Weights of a small multi-label image tagger: 11.4M parameters, 10800 steps.
Rows from block 4 of a small multi-label image tagger, named by matrix and row number. Rows with one number belong to one neuron. Each number is 500 + 50 x the weight over its row's rms, rounded and kept within 0 to 999. All counts start at 0. Numbers have three digits each. After the name is the row's rms in percent of the matrix's.
After each neuron's rows are labels from the 100 images, of 14976, where the neuron reaches its largest size: "strongest on" is what is common among them. Only what is clearly more common there than usual is listed. The data: aerial photos of the United States (SatlasPretrain). In brackets: how many of the 100.
# gate: MLP gate (model.blocks.4.mlp.gate.weight, 768x256), inputs 52-103
# fc1: MLP up (model.blocks.4.mlp.fc1.weight, 768x256), inputs 52-103
# fc2: MLP down (model.blocks.4.mlp.fc2.weight, 256x768, transposed), outputs 52-103

gate.180 079:642529503453582475480458522447569482458505475488502524530506511525492543514471531468456441402460535511471445572590444497481378544509621486380444514483451482
fc1.180 067:531472491404537562508546457388599500562550559501545520601486528454558423552560428456578543407529561491468411500468584541444395502485547475515311493413462514
fc2.180 034:443571471518526508466484456492494471591547433557570447427557588554517448572539397456511436516480522439519487445463484552408508505567517435499519438554577459
strongest on: building (86)

gate.229 078:501464512530571378450436547534535594488521467513541522540482512546514520428420536626337438451455564519489461565534599518495506467453507475391440558590503488
fc1.229 075:550511535509447532527498507594484528447468496524584448569582525498559303458449453470518461444483518481493477480461360512472483447527514542457492509492521455
fc2.229 042:553433443520582570521423596477458481467483410420497527491474382417444487486487621485462522542505449572532486470635491503368437554576502491494541510593463497
strongest on: crop field (34)

gate.448 073:557453413462554501481603515600553485594524534487444550455481455453369570514459490479531508421510564449460507535600446494453521569480401552510614520472416601
fc1.448 069:469510599494498477512436494440384480434437531513658425549570538549623445511491558507583495471454444453490530583406491510534438473491518445465405475485562427
fc2.448 055:473497480492487514557518515511488518469495740464494473459545523594523524513431506438457498518557460442488543556476481533505478498427548461451502514501485486
strongest on: building (82)

gate.34 106:551427459462523464464405504489550523492447522470509531441601414549452444546465556543623502434533470480473474525589401441457432479521504498428572554394482522
fc1.34 087:428555463556435523534588469546503501524516509566460463474599622481434515541490478375576435520435548441493467468407417510505524469518589557550583507500543468
fc2.34 052:525467437522500487488446524444537477406466467560502507493540473407468444647576574464531505568470458504506487468459563440506454500498547498455462365409513537
strongest on: building (68)

gate.246 244:496532450506487485578547483534513527494461579534586479524602489494511435506457453466687496479465484441541537510505404476402464428490458476511508504402526443
fc1.246 060:495418463512458477506536539504524486489538505488412464530470530445536512524535510458491382463437519503527532506494517485502501472467615544485479446577552424
fc2.246 044:473504548471495478561599582554546479595532514486479506508455506669537570510517425524451521423513457567489571558543468557517495583519375489496484641607474486
strongest on: crop field (25)

gate.748 077:460432515434517537529539460387511462445506542508534470512452443390527425582590500528568590517486492455468580533423583508472452519440506489528377504456495539
fc1.748 051:474477468541548489504453604631496540563521456465459464502514520591506567410498487517365400449510494546552460475602446440501496518476482481521555477568511475
fc2.748 031:467478475535451502463464398530505473447439528492480469449499439387501558569542495541515456520448519473460470497414487367441366391448512443574507491406485528
strongest on: building (68)

gate.67 078:487537366501538447488464463586484592485497463539483542508528496509431428485436455504457484472565525517585425455588506556442463491502584483462556469526443527
fc1.67 057:345628368584475550472482435510377570451536430540492459445566604468575465472501466479429514503534467495452464443507475519467504425516553462491569424482450497
fc2.67 024:555498508520522540515519535581463510498494444489515486518440467467513513434491512564531506457494445479533461512564436451451519454659565471530441518599545496
strongest on: crop field (27)

gate.186 125:430533398496559515509481461518502529390486513508472498552498431474497411473449478480610475481483534468507564514481446508412478415480498504516483522394480474
fc1.186 055:498463534458484559548498465483523597617531482516489498420579494509475580480549505486487453568540457491548420608520504473495428463546539530475561506560556470
fc2.186 064:542490408461583522491529564560445478498489500507481500442466532490471489536460463490520570483502481537509424566576496524403499485418416513495519535539579495
strongest on: building (98)

gate.189 074:444538469520527539484434444536560516536541520603462500453480571434481441530479547507433594518597491476466451500522499585514516502494511488407518454528493578
fc1.189 075:433546488488486486465520465573578628496577541579393517456485557485422439532458489511474517603520530490478517390543506544487512461505583513474584488487500498
fc2.189 037:476414573477496565492468511461460511464449488519500489502457501425520478585523510580488477538494534547553441447406521459511442471520518520540486483600586483
strongest on: building (67)

gate.609 090:500538486466559543517502528538499475458438534501503451504486514465521559477444543454551496486479541478498556471514456497398555503476471465424485525527572424
fc1.609 088:513470585460493394483528456470467560556572443522502557457476487556543479454515447528370503443481488534507372538492630557582467518479520563507488472531393582
fc2.609 048:516520507444562583556525494539524511545511553479526435467399534671591574460482458492451524445551557507507579507546496511537483504452436491462501578535601468
strongest on: building (69)

gate.243 100:501493419477595516471477536605484514540478522519451444497548497483426460549536464486526527519522481568519461414574464561440490532495509525478493520548553556
fc1.243 095:565482388404522394504543552429456554516528500461485468459490441485446485515525418491493550513482490528538429418560449561482583514517486529501532480548492562
fc2.243 140:431554566538403465509459477553499565562532417548473508481488585700579590475525429486470477485512498492476555462477539506548535452539470422437483451428503516
strongest on: building (91)

gate.49 075:523521555515537529548503523449487446500470546563541430518413528514482534475459511509498520531440528550620489501487449544510507497423438436576490556541519524
fc1.49 067:508495439436471561430498484520506548480489423457413584454478459441541472521526522522546501484547477499353446521488531478467488479584514535414481471501465466
fc2.49 030:503468572474461494566513460454500509496418643537440525516470483484462464544511486478522528516484433511525520505422534509554418519370547553523496505531527455
strongest on: crop field (27)

gate.410 073:487497530586525520586454510537556470486610517518507526587555567480467460448446518571471455488470489520545561522583538516502518481433512477403487505479471448
fc1.410 060:478500577567504519505508557578532454533512519520507503502643629546402467525529542503606452527414433530411587449478495511486524596542465515446573556416509470
fc2.410 518:397469534546454503427440468445498521441490471548531459494531497449518458637580518549592457560486555538508496446376570479479498437515505441499496312436471555
strongest on: crop field (28)

gate.32 087:413463531518575554532444460607574499576539539539513512520359490434393454559470482496463490553595535492541573407487571525489456542442442474543495509480558511
fc1.32 089:459496511529537568519552414510458494555471481476529507559457432484538504511456545459571467594594545482549565488443489447468529464482461446532476486504554521
fc2.32 102:443528540589408478507494487471564537533551517492526550534534498591534596488495490500423451504481521448471572460431495549587429451549567413480468521373459463
strongest on: crop field (28)

gate.182 075:521504516510599558509473476483531503462483502475597459601464448434550531388398526522494482475528528478471555529529525402474449449459426448510500503481518454
fc1.182 063:546412554483412480477454547528502565489509505523519527467607498580456467517555557539491471506453487476544416520524459608544525486534612599496517536450406510
fc2.182 026:538527471524506512495494453469443423494530558514547487464458544547566514460452495537461510486570527522489543474446514481528443431370435470574503585526580481
strongest on: building (75)

gate.173 097:472499458532505526524467439474532479467510559544468509463551507419461496505570445534424509440542521495584441522545555507581327534459545553547366429473310578
fc1.173 101:465535506502546441494483523576596545568496489546431483529437425484402545561466439480460502620503479574555493418537523522483598525486478483555609511647683480
fc2.173 131:590497487433555524528574519525484507553497522441479482464465484515481529444493472489436530482534450517503473545612437560471471569477454566510517648591519434
strongest on: building (74)

gate.159 114:437468459542565486533501478500524522430560653531563460492583537445472497433547537562460526535506489471544455472561621495421449511367563420459443486589455492
fc1.159 161:513472482457524461481478551498471492488569527446401507405446533497487476556551524540312509537532494526516416499560541574534491571470493562433467471579426548
fc2.159 154:426584571543434478542489475529598516541578431487534506539482573624558560379477438461465517457483508470490562489466494513576559498558540481476476570511418465
strongest on: crop field (28)

gate.363 136:513535429495495420485496530667498606477513475547374539490538409536441492518462431508511480581423446470560406454505407470499529469502435500527565579593579548
fc1.363 106:467485546501473576517520475381504429482513538463554474507473604474549488497528516510506522417546545534421568556510541527490468527501540494479428427410417448
fc2.363 091:604502475438574504526510490508466456496461572512483505492468449379434479478427506455482525467479456507512416567591482525464471531433491588536512664566532492
strongest on: building (79)

gate.20 080:481493490469529474504511396497647426579446510498489511557473571433474569512519439466457497419457538488450622493489462462483409514496538475417462467429460510
fc1.20 065:462549573603527536523400453483430507457460532471595458516540466522587538452382576510576472501388468457500505587491502498544546395451459476478476530525467426
fc2.20 031:437506468512418470512513501380539524497521515531471542592532546515520408444477500529457539530489429522462601518446567497461513430461602521501469429459440494
strongest on: building (70)

gate.640 108:493532519519480462576458407565441578543497588559545529520557437512513445470402514520591496481424524421520453534508430491443473450393453479506531517516430437
fc1.640 069:428506386471471493456508541482563556386537536511443442441577644498455515582487493609546406530475533451457486478508519451491469512494531426514544515436533505
fc2.640 119:629461418468570494514532524490440489491465531510461486421460517552469492602526473504552533516576462549526482530560505500511482546551418514485515493460613572
strongest on: crop field (42)

gate.507 071:437517473581470422493507498463497446446512504560445530511452491439413455488569517497486579425532515480435609496446622544563495556501610584524407456524489404
fc1.507 043:503406507571427625529488488521497500466494610466452552583564533528417447467456515501576460573463519541516512442513453501417501521490527403493548530530571485
fc2.507 040:413512541617453411533464510501498516536500390385573523625447516483556436497501458495492519502457498582511487497429471516534526507471608484438441534490454423
strongest on: building (87)

gate.338 074:568471504570490401540421530422520497443495494473551492563420404526515539418505573684480551559589473554592535468535521560594514515477453468536411555491506551
fc1.338 066:573525476455463447455560570456399404514435473524510524549502518549567475440563472510469560406537426547404591437464419596483521588548513570484488570440499540
fc2.338 029:481492437520522608484449487510500566440479529526442465495567441449533397568650473542598496497465525476558467457551523517455485483440502527441471433550488492
strongest on: building (68)

gate.532 079:424507507573529508505427410569547569503531536613490528447577564540393505511532481501502472561476483422574527520516439416535524465474528453574563560487564546
fc1.532 081:550497492457554496535504460372477418495439550455537450513434426416576498495533523515447558512550499548481559541475511476464539497446453491494429450536408505
fc2.532 049:587523511468555523571508453530540457543499540469468441503370510480465563440409455423420467482502498471537423530593460447448449489522472569535528633621518508
strongest on: crop field (25)

gate.282 082:510470412520580584461512544582471431476542526456482404520490452432522450523525495492550460525495495556518582544545418416379472560468444479529469470479510563
fc1.282 076:439601513462404475610531493476547506490400566624463510453579537481497480480485504521503548588493428428484450549424394532547513432480488499520623517547502434
fc2.282 041:595452420474516486557591517495470432483486568508415466392452476514447440533486511550472508525524406569561533437509442486461465636483472468526557502511608576
strongest on: building (75)

gate.623 099:492418553512545515478518482519531505594566547486524537482392553501523552484485524508397492424564556553525496455494696505575470539401593504543397430557467532
fc1.623 067:451591496493455485531491520489519552517450465543538484467546470565437463483457486442701429469420518449532461535458448491421481508567443545435646481459574407
fc2.623 044:570581458476469459568541522531579536602520523520457494440489536595517599580526492480501510583551511554461542492501511525493457594419451505430538503439536505
strongest on: crop field (31)

gate.265 089:496471534507521419545467410483648505537499574492514599521468517508401507445457490481465470522540509489530610454481560514611520510455525549476464525526418478
fc1.265 069:496425485451432558442486415528480508510543451517425551494433503396517389594555435455482524439590512476454551417482552503498497574489502483577478466557513523
fc2.265 080:484557541561510510525442490593523525549527417504528468505438514565526635357463405484441469444490510460512517561579485572477554512485481533487496591529441420
strongest on: crop field (45)

gate.328 088:499500475446613513471495514457520487498480559507542471445487539445450524522533500498406559555529467508463486506491552458494550517446517490555465527516420561
fc1.328 240:510561468469499437455486549542536517516526496507408545451524589553414512525526467498391523532559466515463453426527462568514518558522569536475553541466443553
fc2.328 032:583488536596480470387528477509510519514464376514354564506491499577444526515575486536531555492485417520453559531525424531387558520522492524501539562574474515
strongest on: building (91)

gate.307 080:464538496461565506482516489586528534468490516547535457555561494451554418503521462462507527552471470508466479484475356452457556517433382416541515525471489532
fc1.307 188:496489595538527477462443477397446495468520480493465522478428522489536584491555536564275561531549511528487500517477609513586470536452517474483418475617418527
fc2.307 055:491461460545473465463536523485508472510501484541479500476547560583472479540525508499527545530558483497481526550502530431467585510527429520518531465401521486
strongest on: building (84)

gate.68 096:502527389488549529535526515472463511474554535495490385525482495456583470407496459521442546462632432573528519516612491463430480476481471484437502521533564533
fc1.68 067:478508421490555544528582506471516496464598549471462374536487522465569471411467429514409523474569448547498514452598490453429494497508454485455524559555592534
fc2.68 073:405531528537456492493408430392568480479564463559507579608520496390480445567503464505544447482404562489501455464421554431565493480612543438525525417437437470
strongest on: building (88)

gate.683 082:360491562546539503557477529406496446501469617528570383497477553520459498568525533522526523560559464491582479466492497425540481497444482457517507436485468512
fc1.683 061:557495557498508487522551526458516428544458552587550425506410560519456548521482510527543595555436490534587470452437480496544495526451432418578505534526516544
fc2.683 030:490552373514569490471548553559485487512543331474507476466589490448521519417440509471470504491494509489485505441645403486400501465543461496491500549493474544
strongest on: crop field (34)

gate.61 113:560435450422546577500436430518479411497504532563565446446474546414495485546548464505461568427547505486508547500525507565507404566489571520566408459441481606
fc1.61 078:504567557517458385520516586447522568481502540446449614577498497564502515408444562570410458536556473505486457462538472418467512458478435469392599604517480442
fc2.61 063:544527424491493523512441412519517404371442555482515496482483458292479459551365501460495542512444449475481527459414452494446297424503583558585497513465545492
strongest on: building (91)

gate.668 104:462470476547493505558527451442515488497473549464610444579479439523567500474427616514541512458472502484517561541451531433532446485430452483472411514474512441
fc1.668 048:416512542460506467475509477389520397550442599461538512452513536489463476584589517485431559508413530540478591543450573515516475603468599509416498487491413522
fc2.668 043:487419522452555535399552490394446469438447618522489524519546447402429393576561566611535560521467474487506474505439532504446399518460479521533458413464455540
strongest on: crop field (25)

gate.221 143:567464510508474460465548542559464531429587590537424470482527499501445476464424630504520516452491474514417547479499430470446505460368534484519553518638470501
fc1.221 148:561497531479477488520474426356456423481494516493603459440391549475613538480559536459517556418517490501444500597410528483523447535481498539515434462529385456
fc2.221 099:400564584548470494514476492471576504523581419438526557593478535565560572405478410611456490475452580518403491507497461494553533478499531470491485509447487475
strongest on: crop field (32)

gate.176 094:597499440400527417461493500504492553495563490526508470495493482508477456520474360610432501471481533534534439474567639538498503564507513470478416528504570627
fc1.176 078:532394588501495545489488486516592488573455480470515587516416396500455536534490511499510519556578556425492487472516559474574515560520470464504550560467449554
fc2.176 038:426501447470443599487578559510501448514499549458534496515516565442493544491466523541487486424568578402512410471581553512546497427492503492529522545412513510
strongest on: building (67)

gate.691 081:483519479542490447544498540617452570466612554504425462475555528545406498460490483519389401532545510470582457439614386495473536489464599532457529520581431515
fc1.691 094:499544503509508488476453501458382549447476444462580474442619479564545563448459567474535463492482484497448509608499372403460542426527549526494550556497455465
fc2.691 162:494476465522526555434429433509486442419485470490513514557533448237449515567513561514516423513455522469502420480437560444450432421496580474530501396549484488
strongest on: crop field (36)

gate.17 088:499465445505526474403487492487453562405533462458456472456563506468520526531559506551396585453569451392442477537493535427482487512514482494479464569497484533
fc1.17 106:530506466427486458478488448486451523477557486494388561414470609491561496550535448585294571499523513463473458493513500494559458516492524507465431520595397570
fc2.17 041:508406490543540565407472515487481497461473400425497448551560369303431472494578551501577504510505477484510444497562513474475550512519547484486492438506491514
strongest on: building (91)

gate.35 139:456424548517507472607523499422535518564513600459571492538398447502537537458535509581392540473497470534596486556489669500565463474406476475490407457621477526
fc1.35 142:515466526472490401490423525470575565533534523441490524484416544576428536495510523537275528511526476488521401452550552562556456560494605561400470519506439522
fc2.35 047:512467473601426472508476487551516563504539515496421545487577535512444407509544542475522441478529504507473506484508562472531463545584537430449487448527516488
strongest on: crop field (27)

gate.298 073:576595341531508565568518554598570463478554541509453473488510526505466491498521471457537473485519601599612484420634421572384522538487520495498493517526507526
fc1.298 061:473570422467559445467470417538580559560570525594479490445544561498444490544593432444512455478458533519485447517484557499487435564488604517553436484506434614
fc2.298 033:554586499552516434475508538516447532511497414537476505542485616658612559362523451422487524373507480548459556515601416498424625546573444444454534557552589454
strongest on: building (75)

gate.345 096:514495475474550450468522548483486539490520526435499437431439502521472582446513539573288472477554532540481450529564613504499513478475563509505463434621470509
fc1.345 070:471632505492409516557484434491549489508490483587500569542489570533556477546390446545686558473395520417498524497397471550601488439523458473523483545399556525
fc2.345 045:523448422462536520458579614534486493518485506497503447479558469580491398485464531507497554549534515464502492452489472481455581486337468480519519525471466550
strongest on: building (88)

gate.274 075:509536540488541476604469476428541496527488561497554465536489501473464476475411507497596509535422504501505574538455547563498401468489500525493418532521413428
fc1.274 066:554362603492540486547467474390515538498506549549580495524469486487511467451521514601453551520535501456515532499474493439559417441454464389529394539458449536
fc2.274 076:458510568499475402529505473442567490543586465518480582525517548574470470526533505488493477483493490483443617506464502424589460515591506469482519462450441529
strongest on: crop field (25)

gate.633 082:409635389529519595436546465586451474499500480559444516429468577503541438502510392457548524543499589520479557406480438565467487560498551491490509559478537527
fc1.633 082:478515440493487488496473424556505535487595542572433511440584577445397441536539464505483480489501483524502510506529585503538470501505638553496456458507438589
fc2.633 038:538524536517553535494475545569458507490403426544503468542523472507533523488482472482498555471463481600506513512609470501441555510510501466468473554554605503
strongest on: building (70)

gate.729 081:498556480502477580513512451594575481507562511515479581516504548552548468523427465454536408506494597505556550419564481535533540528501505473489529578490539570
fc1.729 063:466425506457522609374509473536457562497456504507480479508517497434497406539525511516594579511564453422347471510467567494452395435517482544562427495496543527
fc2.729 031:575575477521518531548481434603528493508526545527501502477500606609480527405387475464404523411549469466512480564519431493490575482496446448459531635543526453
strongest on: crop field (36)

gate.117 083:487499536560516551575499496563552462456506648561493458552553527480479397481517472498641473507467513505562532485534476552494451522456490509514467568584573498
fc1.117 145:455465523548439506526522541537461527496493519488518454526523460524492501443431556515618444538451554512531516501490472392437503421510422447549594496489572427
fc2.117 069:466495523470460506553487432460595471476555582494465568583532500460458445509459528540502471527470507421478508497354520489627345464517579508499462506345457507
strongest on: building (72)

gate.756 071:569588450478503442527518573483519563496538517502456425480486551532476521554426484565502501488511568565548522408580472545408527501457558419512527472563506556
fc1.756 075:460467509539504517519558517497529450553467481559542463530558535537493559565518493511594460466415446447530614567417494398542569483496485431572479483509604511
fc2.756 039:485487465479535549559552493507549441474556476541486556515515489475466383367452518503536563360497425448486536595562435473450465557516514540478516566515460472
strongest on: crop field (25)

gate.445 089:462416554436578566509519428458514510557603531523494524534403531461500497498521515554344570587596527437591454490455519433493503433439495423578422450498414592
fc1.445 114:495522505470552476382484500582502522474516446454439575479601527494553508511581444517408576529505468500464525519531441465457494534522521427454516491478402557
fc2.445 118:484412511442522589429483515518396527458445553467527462405481408410461458577544533547585510506483477499539434493517539488419487489454448504485513434582496549
strongest on: building (83)

gate.208 083:536520413393514544421468581592450529467475452514497501437532480462518421507524532580467529452450460503448453450542480551476474540502450480477415490497449557
fc1.208 070:575537443468509575464452540486468485378438489505537448504544508425571465513525586589534557498459525507460476477531485483460427475515493495477390515527463512
fc2.208 034:474525512593507498498484534424482524516597312492471528529424527588518605443454404481481473475482550526510560511522453483498541539670539494534548552455501478
strongest on: building (88)

gate.58 078:501500443501529553433494521558463463422451497569521432461462500404536501547555459477529570466578470435445636469567441463441550558463477386569476508455570573
fc1.58 074:460467520547513484452483575481480461505478456525501439452354446471496594521519524439424547561598512513485503371502524508513634564464495470541570440593552537
fc2.58 034:482457609611522424511499455401569534554532498482449556522462565615437531477602503485500440610445425493479610563400480468550464476604603520557480578454474511
strongest on: building (79)

gate.123 115:482506452575506458480511546664488523416560567497463418531542477492341487523482499507519422579539517484532497393538436472439479515459512503478557495565398521
fc1.123 064:496515501586469368524627563501447506513474483536408514478528537470535464531461499498555529521457536491504495518458577515599542402500529458465486399593528440
fc2.123 087:488483499580467452467500528551493551548543514449520517480554520642475443491513512433549551518529482506486546513489489535514503502566508462448478472395513556
strongest on: building (70)

gate.449 077:580508434436598509451483533499566410505485516447448503507471434421551474527504546535458555428429542494525534530545480488468431573460436470495472538517451582
fc1.449 064:524539457485579550422585540555492418514461460478426470505515446448493475504481539466639503450439464475495561586498487483488460582501504488485527495471467489
fc2.449 037:445480589579456541516496508498487484575555372474481565552522596496492518371449443476489499430456492476480507575536491556482568469553474521588556543424488393
strongest on: building (92)

gate.628 113:513532421507496516560411493510508499497445531556532471533614522495419430534505429480662531406436491524531545528516382502391429500503483456501523497438509517
fc1.628 066:533544351513454504493477558448454504478430468535552475520559492455443443531551414517579581494511495537530475482476422472371514430545503475525514457416496537
fc2.628 075:428534573573435487495526422529524577504548446460501525508451487483526549397513476510458453507511550471499454556528501536524495436437571530496497576593394444
strongest on: building (75)

gate.112 092:480388511506513527498525556455471543547547581476509538501470548492558510493569524571396530499628532512500547497556538464506465480379552422551409496507482565
fc1.112 066:520565470468494463523514516434515459468404435536551517547456417431505412498514386402633541543430519523527532516485489489444561557549444559491595517460536476
fc2.112 125:585434424368560553514573517544457478487411605495496487446467438436436438494442569514537594450498476482516520530508494506467513560454515534522477577550545543
strongest on: building (70)

gate.64 087:475505436473538526490510563615463499420465558550495398499590465461398489511488497490602515507517467464472467454521387475391469489475492493475535507487474542
fc1.64 058:471493560533533484534415417488597550528538516465554570481435506481523548475469510559275500587547534609539428498530578481580522431451513516503511535576529498
fc2.64 034:523482346432521493433440494517475400493481481469557572473575476397434503487441566548494544451536512523531451419450504471502511535581584474528528458524450555
strongest on: building (98)

gate.10 087:560557444486526412538562537499460480503577504484491473563449463505565497391537490494358561483516466523510565540507442480475547520485466522441450580501509516
fc1.10 079:428481507508514578501444446536521585471502485509496496510532496493445476531401493528616413519415594507541448458550575465491462458481468469510569472530517437
fc2.10 053:521563448461480456530545532554527472562552489511502495478456569553522547413449491484411545454579505543468590538532452510539535559436483501450491626517488515
strongest on: building (72)

gate.688 106:486453466472510494523547444419465483445450515483562496553584479485516527425505543572528564441496445532470554588499490383501447406495510425486454570523504529
fc1.688 114:548451490446532403492440532497513523500508469426502571534437465536486525469485477585326491451528515521530466471567578613551526526492523555434464528592480524
fc2.688 034:523526430478463589498539523599584553557472532503447466508514535584538443427556383471515483490580528510492545440534486531507506482595501549475455520519499542
strongest on: building (75)

gate.164 091:533557360488522482552509463582513478441497524568532484460540569433456452550535486520577539469464487506514499527560427427439416521495461434552497480445469559
fc1.164 110:572551514506509520478475504557581452537600464525438498476439529544446507558551443429437482490521557535481519400581503513501469627504518555528483521438497597
fc2.164 036:497521480459495455474611602524456607541501489483456484471417531552608508552572475596506532535448544547470386527513488460455612496527361472514500601554556562
strongest on: building (86)

gate.661 078:535571415514488488515507492523461546552556471634539420439435631534545500561514392459553562508481543442501406499493506427486547560490498492573546510516493550
fc1.661 065:506565476532484454578425500466543499486563481505490443497534496548437645459487444487466400469453509594596490456524492494477470532532439518507569476449528526
fc2.661 030:477516464455546467520448562519457510567522416498553550509456455482504584427454495561514525473446607540458490528533501551476532488455555519555573575582430459
strongest on: crop field (26)

gate.69 140:478569431529525483556471542549526519428479632530520441516608530469455478456487502566556497543467534523550481468523441491413538421371530469556476559479471490
fc1.69 126:488578435498520500492548528612490518441433537535532477499624499527472475452485531448620431506489515461459531479531361487410492445516435508511490569425560499
fc2.69 197:419490532499521533435452462474506444405498497474545538555565417328457513558511592518523464541454491484515442495411501501485462501508537476507502460583348460
strongest on: crop field (37)

gate.305 079:590640412598508408473466602599443463413452541536461444492533518541547558475506497582468557493447480536455548491551437516495522480467523552464469557514476554
fc1.305 068:543544382522539525499465567529420509403456547539487442490565436442510537448542513513523528515501483567503492444530417461403490473494545480470494511524474499
fc2.305 141:454584570571432478521468449526543534537559402497530512546496532543534629410513452475436459465492570483458484530507502511527504438570536491480517484520441433
strongest on: building (78)

gate.323 108:472537397571531458552442516491507540391552552473456486512608530479396469522509473526462475530484528458557440427536443507483431478461591450433510471546374464
fc1.323 071:523454599534500495502454512602638551588519483465462601549497490539464483451453549586507488508515544467563460612576520478539481496512461516491511585508538499
fc2.323 170:587494378449485508501539560476516515491437584491453450474511544567496395594526527518570583532480441504500514475451485482500510563509427504456495483388599558
strongest on: crop field (27)

gate.92 078:522456432555664434451406474487529578472478445421566467493558438518443547440469549531378427483466524576516463565591527430471436448529481526370529510548527493
fc1.92 081:474556488475455454529559557576545521517536533521427534511444475490450464572400424567632490455421544532582470491496596572542520468487523497531494498580574434
fc2.92 032:443507528561557455503403505551469512478461437507605412466512501550559480542469550463442430560577561501488471457511561490479645471341466461476510442562446531
strongest on: building (69)

gate.591 085:469564464511511424520469451491457571497516512569557479449588560587422525498517478453455520516475476473569436467525418493496502475512578496500538558481510594
fc1.591 062:572514501533472489553602625472472419486520518585461438474446611493529546541597425484520520470437506562509540452451442408469543613482493440543533498502631537
fc2.591 030:547559476515471507483499568512528559523497486475433523560467549634589458415510492496517511493564531544470584523596452552492594509405469570418477555480452484
strongest on: crop field (28)

gate.720 044:518455531526484482479537596487450476487502590486560564529601413414477501469503540547528503509476530436477436599593507504518504478443479469453448439463333499
fc1.720 059:466493437523460571506555528537494430461456568530525433553618500478438430571551520472660483515463467482466579454492418489390393543522522498520501476415522478
fc2.720 050:439466444535478518444437453448483484419476520521495496508594454353437435641504551469550483552467490502495484443404540464443440474508551479501487372440480485
strongest on: building (71)

gate.204 098:545476470458503499478473540441457427453503499493531540453443467416548519579589497587413519416491507485495452548487631544524434550473528480469368444579413570
fc1.204 051:501490502515541534391444507503512512464429517447539450489627473482476451505511505460670514482495457558450495470584535503403438553497560527513435528450432565
fc2.204 045:454547603551485485519540534535520577581543446450503508549447585656571547415449389473474493454503549474480514557501421520519541447561474471484507589416547432
strongest on: building (84)

gate.660 091:590472458479561470490469520470499524532518488485432517506536513492437444527516470595481542465555517490587431563552460491433397518492515484500512534491361557
fc1.660 081:425487465488505501497460503483629486525420464564428547487561518456474483558495445399379442559660522564510463445515563467520481536520673541478569533545558552
fc2.660 051:526477624517388526569463460444481576458467501467472518534483463564541532479659554500437429618531522497501502490488460567489502471483540513520507425462580512
strongest on: building (75)